config = dict(
    embed_dim=128,
    encoder_norm='layernorm',
    encoder_shared_expert=False,
    encoder_width=128,
    text_encoder_causal=True,
    text_encoder_width=320,
    text_encoder_norm_position='pre',
    text_encoder_head_dim=64,
    text_encoder_fused_qkv=True,
    text_encoder_qk_norm=True,
    text_encoder_parallel_block=False,
    batch_size=256,
    epochs=91.4,
    lr_schedule='cosine',
)
Rows from block 7 of the text encoder of a small contrastive audio-text model, named by matrix and row number. Rows with one number belong to one neuron. Each number is 128 + 32 x the weight over its row's rms, rounded and kept within 0 to 255. All counts start at 0.
After each neuron's rows are labels from the 100 texts, of 14848, where the neuron reaches its highest value: "fires on" is the input token at the peak. Only what is clearly more common there than usual is listed. The data: short read English sentences (LibriTTS-R).
# fc1: MLP up (text_encoder.blocks.7.mlp.fc1.weight, 960x320), inputs 128-191
# fc2: MLP down (text_encoder.blocks.7.mlp.fc2.weight, 320x960, transposed), outputs 128-191

fc1.67 [128  88  68 128 128 128 128 128 128 128 128  84 183 128 128 128 128 121 109 128 177 128 128 139 128 138 128 128  86 111 128  69 128 128 128 194  98 128 131 140 128 128 128 128 128 128 128 128 128 128 128 128 128 115 176 140 128 128 181 128 128  75 106  91]
fc2.67 [128 128 197 128 128 125 128 128   5 128 128 128 128 128 162 159 128 128 128 128 128 128 128  51 128 128 128 128 128 128 128 215  30 128 128 128 128 128 201 128 128 128 128 128 123 143 128 128 128 128 128 128 162 128 128 128 128   0  50 128 128 128 128 128]
fires on: "a"; "y"; "u"

fc1.743 [ 87 128 128 128 128 128 228 159 128 128 128 128 220 128  99 128 128 101  61 128 148 128 128 128  96 128 128  87 128 128 137  33 128 124 128 128 128 128 128 128 111 128 128  71 128 252 128 128 105 128 128 128 102 128 180 108  22 203 128 176 128  92  84 128]
fc2.743 [210 218 128 128 128 128 128 128 104 128  97 128 128 141 128 128 138 128 128  79 128  79 128 128 128 128  88 128 128 128 128 247 110 128  26 128  90 128 216 128  78 128 128 128 128 128 128 175 128 148  68 128 128 128 128 128 128 128 128 128 128 230 128 128]
fires on: "a"; "u"; "i"; "<end>"

fc1.141 [128 128  96 128 178 127 128  78 119 128 128 128  89 211 141 128 132 128 128 157 128  84 128 166 128 128 128  86 173 173 128 188 128 128 128 192 106  29 147 128 145  71  89 128 209 128  91 128 128 128  75 187 128 189 128 108 166 128 128 128 148 203 177 128]
fc2.141 [128 128 131 199 128 114 137  90 168 128 128 164  81 128 178  27 128 128  66 119  97 128 128  91 128 128 161 158 128  73 128 128 205 128  99  69 128 164 141 145 195 126 190 128 128 128 138  72 128 128 150 107 128 128 103 124 201 126 151 123 128 112 128 143]
fires on: "t"

fc1.546 [128 128   5 128 128 128 125 128 128  96 128 128 127 128 128  30 128 128 128 128 128 128 128 128 128 128 212 128 128 128 128 128 128 128 128  78 128 128 128 128 128 128 149 128 128 128 128 128 128 128 128 128 128 128 128 128 128 141 128 128 128 128 128 125]
fc2.546 [128 128 128 128 128 128 128 128  44 128 128 128 147  74 128 128 128 128 128 128 128 128 128 128 128 142 128 128 128 128 128 110 128 128 128  26 128 128 128 128 128 138 238 128 128 128 128 128 128 128 128 128 128 128  51 128 255 128 128 128 128 128 128 128]
fires on: "<end>"; "a"; "u"

fc1.733 [128 128 128 128 128 107 128 128 128 128 128 121 128 128 128  62 128 128 128 128 136 128 158 161 128 193 128 128 130 197 128 128 128  92 101 128 128 128 128 128  82 128 128 128 128 128 128 128 128 139 128 128 128 135 250  82 128 128 166 132 128 158  59  82]
fc2.733 [128 163 159  81 128 243 128 128 128 128 128 196 128 128 128 128 128 128 128 181 128 128  99 128 128 128 128  62 128 128 128 128 174 128 128 128 128 128 128 128 128 116 128 128 128 128 228 128  79 128 128 128 128 193 128 155 128 246 128 128 173  55 128 144]
fires on: "e"; "h"

fc1.440 [ 85 104 128 128 145 128 205 128 128 142 128 128 128 128 128 101 135 109 128 128 170 128 128 128 128 158 128  43 128 222 177 128 128  96 128 175 128 139 200  90 104  84 128  61 128 128 149 128 128 128  42 128 128 128 196 128  74 185 141 190 148 163  57 128]
fc2.440 [116 182 128  50 121 214 128 182 150 128 137 128  94  57 191 105 128 128 154 126 128 128 139 128 178 128 141 128 128 128 128 128 128 128 128 126 143 169  94 128 117  98 128 140 128 124 139 128 128 151 128 140 163 128 128 164 128 128 128 128 142 128 128 125]
fires on: "i"; "y"; "k"

fc1.389 [128 128  91  84 170 148 100 128 113  92 128  67 128 190 128 101 128  97  89 128 128 170 128 128  93 198 177 105 128 238 170 155 128  89 128 128 128 128 160 128 128  71 155 128 128 128  39 128 128 128 106 128 128 144 128  73  45 180 128 149 170 165  70 128]
fc2.389 [ 49  64 128 128 128 128 128 128 128 117 108 128  88  88 106 128 193 128 128  79 148 128 128 128 128 159 128 128 173 195 179 128 128  84  11 128 128 138 128  84 102 128 128  85  57 128 131 129 128 167 128 128  54 128 128 219 128 128 194 128 128 128  65 128]
fires on: "s"

fc1.405 [128 128 128 128 128  20 128 128 128 128 163  54 156 128 128  25 128 128  12 128 128 175 128 128 128 128 128 165 128 128 128 128 128 128 128 107 128 128 128 128 128 128 128 128 188 128 128 128  97 128 128 128 128 128 193 128 128 128 128 128 128  23  97 111]
fc2.405 [128 128 203 128 128 128  72 128 128 128 128 128 128 128 128 255 128 128 128 128 255 128 128 128 128 128 128 128 128 213 128 128 128 128 128 128 128 128 152 128 128 128 128 128 128 128 128 128 128 128 128 128 128 128 128 128 128   0 128 128 128 128 128 128]
fires on: "i"; "r"; "y"

fc1.281 [128 128   4 161  86 128 128  94 164  77  12 128 128 128 128  96 128 128  51 128 128 128 128 164 101 152  96 128 128 128 128 128 148 128 112 128 128 128 128 198 128 128  87 128 113 187 128 164 244 182 128 148 128 104 112 128 128 128 128 181 128 135 128 128]
fc2.281 [126 111 138  28 128 161 104 193 128 132 189 128 128 128 128 190  82 161 179 144  87 128  89 105 196  87 106 196 128 148  82 158  69 163 128 122 128 128 128 104 128 128 128 139   8  98 128 141 128 115 128 143 164 128  52 187 146 117  92 126 120 151 151 164]
fires on: "<end>"; "n"

fc1.29 [128 128  69 128 128 128 128 128 128 128 128 128 128 128 128   0 128 128 128 114 128 128 128 179 157 128 239 128 128 128 128 128 128 128 128  69 128 128   0 128 128 128 128 128 128 128  62 128 108 128 128 116 128 128 128 128 150 128 128 128 201  23 128 141]
fc2.29 [128 128 128 128 128 128 128 128  39 128 128 128 128 128 128 128 128 128 128 128 128 128 128 128 128 162 128 128 128 128 128 128 128 128 128 128 128 128 142 128 128 128 208 128 128 129 128 128 128 128 128 128 128 128 128 128 211 128 128 128 128 128 128 128]
fires on: "n"

fc1.525 [128 166  56 128 128 128 166 126 163 128 128 125 128 128 128 162 162  84 128 193 128 128 141 128 128 128 128 128 128 146 153  83 183 128 144 128  52 128 128 128 128  96 112 128 128 144 128 128 128 169  70 128 128 128 165 143 179 185 149 188 128 148 128 169]
fc2.525 [128 128 214 128 109 128 128 128 128 157 128 158 107 128 144 185 128 128 222 113 158 128 128 128 168 128  38  90 128 128 128 229 128 137 142 126 128 162 172 128 128 128 105 128 128  87 155 128 125 111 150 128 203 128 142 128 128  21 101 128 170 123 128 128]
fires on: "t"; "h"; "m"

fc1.603 [128  39 128 128 162 128 128 128 128 128  86 114 100 206 128  71 168 107 128 173 128 128 128 128 128 184 128 128 173 128 128 128 128 128 128 112 122 128  42 128 188  81 128 128 107 155  75 128 128 147 128 128 128 128 128 128 128 135  73 128 184 182 128  68]
fc2.603 [159 124 128  32 128 103  69 128  65 128 128  97 128 112 128  99 128 244 183 128  69 128 128 128 170 128 128 128 128 127 128 173  53 128  92 128 128 128 128 128 128 128 196 176 118 128 128 128 128 128 215 128 128 128  27 142 128 128 128 105 128 139 116 128]
fires on: "e"; "i"; "a"

fc1.210 [128 128 128 128 128 128 128 128 128 128 128 128 128 128 128  14 128 100 128 128 128 128 128 180 128 128 128 128 116 128 128 128 128 128 128 128 128 128 128 128 128 128 128 128 128 128  90 128 128 175  99 128 128 128 128 128  93 128 128 128 193 183 128  76]
fc2.210 [128 212 128 128 128 219 128 128  39 128 128 225 128 128 128 128 128 128 128 128 128  40  51 128 128 128 190 128 128 128 129 128 128  90 128 128 128 128 128 128 128 128 135 128 128 128 128 128 128 128 128 128 128 186 128 117 227 128 128 128 128 128 128 128]
fires on: " "; "<end>"; "l"

fc1.406 [128 128 128 178  89 101  84 128 128 105 128 128 128  91 128 108  79 128 128  65 128 164 128 158 128 128 120 128  75  47 128 128 128 128 172 126 161 128 128 128 158 128  77 128 128 128 128 142 128 160 156 128 156  77 168  83 120 128 137 128 128 128 128  30]
fc2.406 [141 150 111 108 128 136  66 187 128 171 125 128 108  79  97 120 103 101 181 183 128  72 128  50 105 128 128 128 182 128 144  99 151 128 102 128 105 128  82 131 123  92 128 128 128  89 111 164 153  87 128 128 128 128 108 148 123  87 128 125 128  84 181 125]
fires on: "l"; "r"

fc1.361 [128 159 128 128 185 117 128 128 128 126 115 167 128 196 128 122 171 128 136 128 147  79 128 128 128 128 128  62 128 186 153 186 128  94 147 194 128  65 128 128 128  86 128 128 204 128 128 128 128 138  63 128 128 224 128 128 128 187 128 128 171 197 128 171]
fc2.361 [109 211 128 128 128 128 128  97 122 128 128 190 128   9 128  68 128 151 128 128 128 128 128 128 128 128 163 142 128 128 128  56 128 128 130  72 128 142 128 154 128 128 168 128 128 128 141 110 186 128 112 128 134 128 120 161 255 128 128 147 128 118 128 166]
fires on: "t"

fc1.616 [128 126 128 128 128 128 146  66  82 128  47 128 128  60  37  88 128 158 128  76 147  82 128 226 128 163 128 128 128 128 128 128 128  77 128 128 128 128 128 128 128 128 128  76 128 118 102 128 200 128 128 128 128 128 128 189 186 101 169 255 175 147 128 128]
fc2.616 [128 180 102  48 128 128 128 128 128 162 158 154 144 128 138 154 178  83 151 182 123 128  90  91 128 128 146 140 128 128 114 128 128 172 128  73  89 172 200 134 128 128 128 128 128 128 128  71 111 128 128 128 169  75 124 155 128 167 110 128 128 128 128 128]
fires on: "i"; "n"; "y"

fc1.158 [128 191  81 128 189 128 128 128 120 168 128 128 128 128  69 128 200  70 128 128 169 128 128 166 105 163 180  55 128 171 162  50 167 108 128 133  57 128  80 128  53 128 128 128 157 128 128  86 128 128  95 185 106 128 205 128 128 165 150 128 128  98 121 185]
fc2.158 [223 186 128 128 109 128 102 128 128 117 128 128 128 128 173 128 109 128 128 128  81 133 128 168 168  90 122 167  69 142  70 171  82 161 128  72 151 128 128 165 127 128 128 182 128  94 128 168 128 128 141 104 216  77  93 140 234 180 128 128 128 175 161 150]
fires on: "t"; "d"; "h"

fc1.149 [100 118 128 128 128  90 160 135 154 146  89  57 189 128  95 128 128 128  86 147 172 140 142 128 101 188 128 128 128  73 154 128 128 128 142 190 128 108 128 173 128 128  13 102 128 171 147 128 199 157 110 128 128 128 143 128 100 128 128 150 116 128  89 142]
fc2.149 [128 128 128 134 128 150  98 128  89  76 126 123  85  88 172  36 107 134 127 128  90 104 128 124 133 100 168 152 102 128 128 128 128 128 128  83 163 145 128 128 140 124 195 128 128 128 107 115  85 128 192 102 128 138 110 155 198 141 128 128 186 128 168  95]
fires on: "s"

fc1.298 [128 128 128 128 128  43 128  80 128 128  86  92 128 128 128 128 128 128 128  54 128 128 128 231 128 128 128  61 128 128 128 128 128  73  94 154  77  73 128 128 128 128 115 128 128 128  96 128 128 128 128 128  89 128 194 128 128  68 128 128 128 119 128 128]
fc2.298 [128 128 128 128 128 128 128 128 128 213 128 128 128 128 128 255 128 128 174 128 200 128 128 128 128 128 105 128 128 255 128 128 128 128 128 128 128 128 128 128 128 128 128 128 128 128 128 128 128 128 128 128 128 128 128 128 128 112 128 128 128 128 128 128]
fires on: " "; "r"

fc1.681 [128 128  55 128 128 128 124  67 128  41 128 128 128  93 128 128 128 128 128 122 128 128 128 128 128 128 128 128 128 128 128 128 128  87 128 128 128 128 128 128 128 128 128 128 128 129 128 128 128 169 128 128 128 128 128 128 128 128 128 128 210  31 128 105]
fc2.681 [128  46 128 128 128 128 128 128  12 128 128 128 128 128 128 103 128 128 128 128 128 128   0 128 128 128 128 128 128 128 128 128 128 128 128  73 128 128 128 128 128 128 241 128 128 128 128 128 128 128 128 128 128 128 128 128 189 128 128 128 216 128 160 128]
fires on: "m"; "p"; "w"

fc1.376 [128 128 128 128 128 128 128 143 128 128 128 127 215 210 115 128 106 128 128 128 128 128 128 147  63 128 128 117 106 125 140 128 128 116 219 182 128 102 128 128 128 100   2 128 128 128 128 189 212 192  54 191 128 128 128 128  50 128 128 128 128  75 128 128]
fc2.376 [128 128  98 128 128 128 128 128  60 128 128 128 128 128  23 227 128 128 128 128 190 138 128 128 128 120 128 128 128 128 142 128 128  93 128 128 128 128 128 128 128 128  57  95 128 128 128 231 212  96 128 145 128 128 128 128 128 128 128 128  67 128 128 128]
fires on: "o"; "u"; "i"

fc1.491 [128  30 128 128 128  27 128 128 184 128  82  37 106 221 128 107 128 128  97 128 125 128 128 234 128 173 128 114 128 128 137 128 128 116 128 169 128  67 128  98 128 128  69 128 128 128 128 128 128 128 128 128  97 145 207 128 128  88 128 128 128 128 128 128]
fc2.491 [128 128 128 128 128 128 128 123 128 128 128 193 128 128 128 128 128 128 128 140 192 128 128 182 128 128 126  74  47 128 194 206 171  72 128 128 128 128 210 128 128   8 128 128 128 128 128 128 151 128 128 128 128 128 128 128 128 128 128 128 128 128 128 128]
fires on: "n"; "<end>"; "d"

fc1.505 [128 128  77 128 128 128 128 162 128 128  66 128 104 128 128 128 128 128 128 128 128 128 128 130  71 148 128 128 128 128 128  41 128 128 128 128 129 128 128 194  89 128  64 113 128 128 128 128 174 191 128 128 140 128 128 188 180  75 128 148 128 128 128 173]
fc2.505 [128 128 128 128 128 128 128 128 128 128 128 128 233 128 128 128 128 128 128 128  66 128 128  40 158 128 128 181 128 128  79 128 128 133 128 128 128 128 128 128  96 128 128 128 128 128 150 128 128 128 128 128 128 128  81 204 128 117 128 128 128 128 153 128]
fires on: "s"; "h"; "<end>"

fc1.465 [128 136 143 128 128  89 185 167  96 121 128 128 128 128 128 128 128 128 128 182 128  79 166  99 131 128 128  92 128  58 128 128 101 128 128 166 175 121  94 128 128 128  87 128 128 158 173  60  93 169 128 128 128 184 128 128  62 107 128 128 128 128 160 155]
fc2.465 [ 53 110 128 128 168 179 156 128 131 128 146 167  78 151 132 103 128 165 128 128 128  79  83  81 107 128 166 128 128 180 128  90 128 135  88 128 128 128 128 138 160 128 201  89  90 180 139  54 128 128 191 128 128 128  78 128 108 122 128 168 135 134 128 128]
fires on: "m"; "r"

fc1.624 [128 128  78 128 128  55 186 128 128  45 128 128 128 128  66 128 128 128 128 187 180 128 193 163 128 109 128  71 207 128 128 128 182  86 153 128 101 128  78 128 128 128  75  95 128 128 128 135 128 128  57 128 128 128 185 128 151 128 169 128 133 118 128 128]
fc2.624 [128 183 128 128 128 128 128 128 128  64 172 246 128 128 128 169 128  72 176 128 128 111 128 128 128  78 128 128 119 178 128 199 128 128 203 128 204 128 166 128 186 128 128 128 128  92 128 128 117  57  27 104 128 128 158 128 128 168 128 128 128 166 128 128]
fires on: "<end>"; "h"; "i"

fc1.632 [ 99 128 128 128 128  51 196 128 128 128  79 128 150 128  21 128 128 182  97 202 173 131 128 200 128 153  88  78 205 128 128 128 128  91 128 128 106  58 128 128 128 128  81 128  73 182 138 128 150 128  69 128  88 128 197  91 128 128 154 128 128 128  91 128]
fc2.632 [128 162 156 130 176 148 128 100  94 135 128 185 128 157 115 184 128 161 178 173 167  49  78 125 135 144 128 122 128 128 128 164 124 128 128 128 139 128 144 128 128 146 128 128 128 113 180 128 162  97 128 128 142 128 128 135 128 193 126 128  96 178 137 227]
fires on: "e"; "t"

fc1.490 [100  98 175 128 128 128 128 128 100 128 128 128 128  58  71 128 128 170  89 166 186 149 163 128 128 141 128  29 208 128 163 128 128  76 128 128  94 128  31 164  94 128 128 128 128 128 128  99 128 128 128 128 128 144 168 128 128 103  99 128 128  48  78 128]
fc2.490 [128 128 117 128 128 155 155 128 128 128 128 208 128 128 128 128 128  41 128 128 128 128 128 128 128  95 128 128 109 128 128 139 128 128 128  63  86 128 255 128  54 128 182 128 160 128 128 128 128 128 128 128 128 128 128 128 128 128 128 128 128 128 123 128]
fires on: " "; "f"

fc1.241 [128 152  36 128 116 128 128  91 128 128  56 128 126  85 128 128 128 128  77 149 117 128 128 156 128 128 128 128 128  95 128 128 128 130 128 118  86  96  71 190 123 133  91 128 128 128 128 128 161 251 166 190 144 112 108 169 171 132 110 128 128 128 128 128]
fc2.241 [128  89 178  86 128 116 128 174 128 150 208 128 112 151 173 156 100 146 189 129 101 128 118 128 204  94 131 138 137 141  77 112 126 150 120 152 188 178 128  21 128 128 144 128  77  93 154  75  73 112 157  97 128 207 102 166 128 139 128 110 156 165 160 130]
fires on: "o"; "r"

fc1.679 [128 128  41 128 128 128 105 128  73  50 128 128 108 128 128 128 128 128 128 128 109 128 128 128 128 117 224 128 128 128 128 128 128 128 128  85 128 128  17 128 128 128 128 128 128 128   0 128 128 128 181 128 128 128 128 128 128 128 128 128 174 128 128 125]
fc2.679 [128 128 128 128 128 128 128 128 128 128 128 128 109 128 128 128 128 128 147 128 106 128 128 128 128  73 128 128 192 128 128 128 128 128 128  83 128 128 128 128 128 128 225 128 128  77 128 128 128 128 148 128 128 128 128 148 248 128 128 128 128 128 168 128]
fires on: "m"; "n"; "w"

fc1.23 [128 128  70 128 160  82 183 128  83 107  44  57 140  91 101  67 191 128  82 128 181 107 128 128  64 170 128  47 128 128 182  87 128  46 128 162 154 109 128 128 128 102  79  55 128 128 128 128 128 166 149 128 117 167 192 128 128 128 181 128 206 128 128 108]
fc2.23 [128 128  59 128 128  65 199 128  78 128  72 113 157 122 128  87 161 104 128 128 171 128 128 146  46 128 143  97 128 128 171 128 128 128 128 161  63  91 128 128 128 128 127 128 126 188 102 140 128 227  93 128  95 128 128  66   8 128 128 190 128 128 128 128]
fires on: "e"; "p"

fc1.286 [ 90 128 128 128 131 108 193  95 128 128 101 102 175 146 100 154 154 128 104 174 166 156 168 128 111 149 128 128 128 128 135 128 128 128 203 163 128 102 128 128 158 183  59 125 128 187 128 128 168 150 122 128 128 128 139 128  76 128 128 128 113 128  87 162]
fc2.286 [153 128 129 156 128 117  82 128  64  67 142 126  92 105 146  47  92 189 148  73 103  89 128 116 143 102 132 160 137 128 128 159  98 128  89  95 161 128 118 128 184 119 160 128 128 105 100 128 120 126 206 128 128 144  91 162 203 128 128 128 203 128 164 128]
fires on: "s"

fc1.548 [ 53  30 128 128 195 128 128 128 128 128 128  13 128 148  82 128 128 128 128 153 150 128  83 128  74 128 174 104 128 156 219 128  95  87 128 222  75  55 128  90 173 128 142  80 128 128 128  92 128 111 161 128  44 137 165  85  82 128 128 128 128  80 128 128]
fc2.548 [166 128 128 153 128 128 128 128 128 128 128 118  66 128 128 128  60 128 223 115 128 142 128 128 190  79  39 128 128  57 128 128 128 128 103 128 140 177  97 167 128 128  62 128 106  71 171 128 158  62 176 128 128 128  96 166 175  83 150 128 128 141 123 155]
fires on: "e"; "i"; "o"

fc1.154 [147 124 128 119 179  66 128 128  95 128  95  30 124 172  74 128 200 128 128  87 128  50 128 173 128 153 154 128 128 163 153 170 124  36 128 155 128 117 128 128  91 128 128 128 128 128 111 139 128 128 102 128 114 128 171 128 128 128 128 164 128  83 128 128]
fc2.154 [128 152 128  90  81 168 137 143 148 128 128 141 128 101 155 179  57 128 128  98 128 128  58 128 137  89 120 139  83 128 128 135  69 172 139  82 128 173 128 128 128 128 105 128 161 128 137 128 128 116 128 138 197 102 128 128 200 149 128 128  80 142 129 139]
fires on: "m"; "a"; "i"; "o"

fc1.765 [128  92 128 128 212 128 192 128 128 128 128  79 128 181 128 128 128 128  88 128 128  76 128 128 120 165 207 128 128 128 128  41 128 128 184 255 128  65 128 128 128 128 128 128 195 128 128 128 128 128 128 128 128 211 128 128  59 128 128 128 128 128 179 111]
fc2.765 [128 128 128 128 128 128 128 128 128 128 128 128 128  79 128 128 128 128 128 128 128 128 128 128 128 128 128 128 120 128 201 128 128 128  71 128 128 128 128 128 128 128 138 128 128 128 151 128 128 128 227 128 128 128 128 128 128  90 128 128 128 128 128 128]
fires on: "m"; "d"; "f"; "w"

fc1.259 [128 128  53 196 128 128 128 128 128 128 128 128 128 128 128   0 128 128 128 128 128 128 128 128 128 128 188 167 128 128 103 128 128 128 128 128 206 128 128 128 128 128 128 128 128 128  45 128 128 128 128 100 128 128 128 128 128 128 128 128 217 128 128 128]
fc2.259 [128  73 128  58 128 128 128 128  28 128 128 128 154 128 128 128 128 128 128 128 105  76  19 128 128 116 128 128 176 128 128 138 128 128 128  78 128 128 128 128 128 128 255 128 128 128 128 128 128 162 128 128 128 128 128 128 128 128 128 128 128 128 160 128]
fires on: "p"; "e"; "n"; "m"

fc1.413 [128 128 128 128 128 128 128 128 128 155 128  80 128  81 128 128 128  73 128 128 128 128 128 128  92 202 128 128 160 128 128 128 128 128 128 128  89 128 128 160  59 103 128 128 128 128 146 128 176 185  86 165 149 128 128 193 128  20 128 128 152 128  67 128]
fc2.413 [167 128 143 151  97 128 128  82 128 128 128 144  61 182 159 128  84 219 182 128 101 124 101 173 194  59  38 136 128  75 128 160  71 150 128 136 193 128  33 128 128 141 128 128 128  93 160 128 128 128 241 128 159 180  85 128 128 128 111 105 128 210 194 151]
fires on: "<end>"; "h"

fc1.1 [175 128  83 128 105 128 128 128 128 128  54 134 128 128  71  37 128 128  81 135 128 104 160 128 128 178 128 128 128 128 128 128 206  93 128 128 108 122 125 128 128  69 115 103 128 148 107 189 180 173  78 128 113 128 132 128 128 128 128 192 128 128 128 128]
fc2.1 [123 192 196 193  60 128 133 128 178 128 128 179 187 128 132 128  70 128 128 128 109 128 128  95 128 128  52 136 125  94  67 135 128 169 134  76 186 195 226 128 115 128 128 128 128 128 171 134 128 128 109  85 171  94  78 128 128 128 117 122  50 128  98 128]
fires on: "t"; "e"; "k"

fc1.716 [128 128  20 128 128 128 128 128 128  54 128 128 126 128 117   0 128 128  57 128 128 128 128 128 128 128 223 128 128 128 128 128 128 128 128 128 128 128 128 128 128 128 128 128 128 110  34 128 128 128 128 128 128 128 128 128 128 128 128 128 192 128 128 141]
fc2.716 [128 109 128 128 128 114 128 128  20 128 128 128 128 128 128 128 128 128 128 128 128 128 128 128 128 112 128 128 128 128 128 128 128 128 128  97 128 128 128 128 128 128 251 128 128  76 128 128 128 128 235 128 128 128 128 128 255 128 128 128 128 128 128 128]
fires on: "n"; "m"; "<end>"; "w"

fc1.495 [128 128 128 128  77 159 128 128 128  74 101 128 128 128 128 128 105 151 128 141 128 128 191  89 128 128  76 128 100  68 128 128  52 128 128 128 128 128 128 128 128 150  31 128 128 140  70 128 180 191 128 128 158 128  87 128 128  51  90 134 128 167 128  99]
fc2.495 [106 128 212 128 128 128 128 142 133 139 128 128 129 112 128 128 128 102 128 128 128 128 128  19 128 150 128 151 128  85 128 128 125 128 128 129 128 128 166 128 136 128 128 128 128 128 145 128 128 128 128 193 128 128 128 128 128  37  83 128 124 120 128 128]
fires on: "s"; "l"

fc1.208 [128 128 128 128 128 128 128 127  91 128 128 113 128 128 128 128 128 128 128 128 128 128 128 128 128 128 128  91 128 128 128 128 128 128 128 128 128 128 128 128 128  65 152  90 147 128 128  93 128 128 128 128 128 148 176 102  62 128 128 128 128 162  81 128]
fc2.208 [128 223 107 128 128 194 128 128 128 128 128 192 128 128 128 128  74 128 128 142 128  45 128 128 128 134 128 128 128 128 144 128 137 128  98 128 160 182 128 128 128 128 125  77  86 128 128 128 177 128 128 128 128 128 128 142 128 128 190 128 128 185 128 188]
fires on: "l"; "<end>"; "w"; "u"

fc1.144 [128 128 128 187 128  58 128 128  29 128 128 128 108 128 128  17 128 128 128 128 128 128 214 128 128 128 128  60 128 128 128 128 128 101 143 128 128  77 128  90 128 128 128 128 223 128 128 166  87 128 128  95 128 194 153 128  98 128 128 128 128 112 128  69]
fc2.144 [128 148 170 149 184 176 128 128  56 128 168 157 128  93 128 159 128 102 179  72 190  70 128 118 128 143 143  65 128 158 170 104 128  74 214 207 128 128 161  88  94 128 128 128 115 143 128 156 128  83  65 128 128 163 128 167  89 128 128 128 140 128 128 128]
fires on: "p"; "b"; "f"

fc1.61 [128 128 128 128 128 128 128 128 224 128 128 128 128 128 128 128 128  74  55 128 128 175 128 128 237 128 226 128 128 196 128 106 128 128 128 128 128  85 128 128 128 128 128 128 128 128 128 128 128 211  78 128 128  53 128 128 128 128 128 128  63  13  53 128]
fc2.61 [128 225 128 128 128 160 128 128 128 128 128 255 128 128 128 128 128 128 128 128 128 128 128 128 128 128 128   0 128 128 128 128 128 143 128 128 128 128 128 255 128 128 128 128 128 128 128 128 128 128 128 128 128 128 128 128 128 128 128 128 128 128 128 128]
fires on: "n"

fc1.477 [ 98 128 122 153 128 158 150  39 128 104  32 168 128 152 128 128 128 128  79 128 146  75 128 162  78 128  94 128 128  87 128 128 128 128 122 128 124 116 128 128 128 163  91 128 128 188 128 128 205 213 162 206 128 128 114 138 128 103 127 163 128 128 128 137]
fc2.477 [128 111 187  59 128 148 128 165 128 145 208 118 179 170 128 167  67 128 207 157 129 128  38  83 187 115  79 157 126 136 144 169  63 156 128 128 128 176 128  71 128 128 128 128  30  85 131 128 109  92 128 128 145 184  74 128 128 128  87 128 145 215 128 170]
fires on: "o"; "a"; "i"; "u"

fc1.707 [108 128 128 147 128  74 168 120 128  94  96 128 148 128  23 128 128 128 128 164 177 132 128 192 128 128 125 105 217 128 128 128 179 128 157 128 109  74 128  88 128 128  65 101 128 201 128 128 164 128  45 128 110 107 187 128 128 128 166 128 128  52  74 128]
fc2.707 [128 237 165 128 128 185 128 128 128 148 128 128 150 142 116 160 128 135 160 128 128  79  86 118 128 128 107 128 153 155 128 136 181 138 135  90 196 189 179 168 128 128 128 128 159 114 196 115 161  77  97  87 161 128 128 128 128 128 115 128  69 128 128 219]
fires on: "<end>"; "h"

fc1.255 [128  67 128 101 137 158 128 128  96 128 128 128 128 170 128 128 128 128 134 178 128 106 128 128 128 128  92 128 127 128 139 155  82  91 128 146 128 128 128 128 128  62 128  86 128 128 128 128 128 128 128 128 111 166 128 128  64 128 128 128 210 128 180 128]
fc2.255 [128 128  21 151 128 128 153  59 144  77  85 128 103 181 128 103 128 128 128  84 128 128 128 188  91 128 101 128  88 128 128 126 165 124 111 128 128 119  86 151 160 128 128 105 128 147 128 154 217 128 164 128 128 111  91 128 128 128 160 190 132 214 128 124]
fires on: "m"; "a"; "o"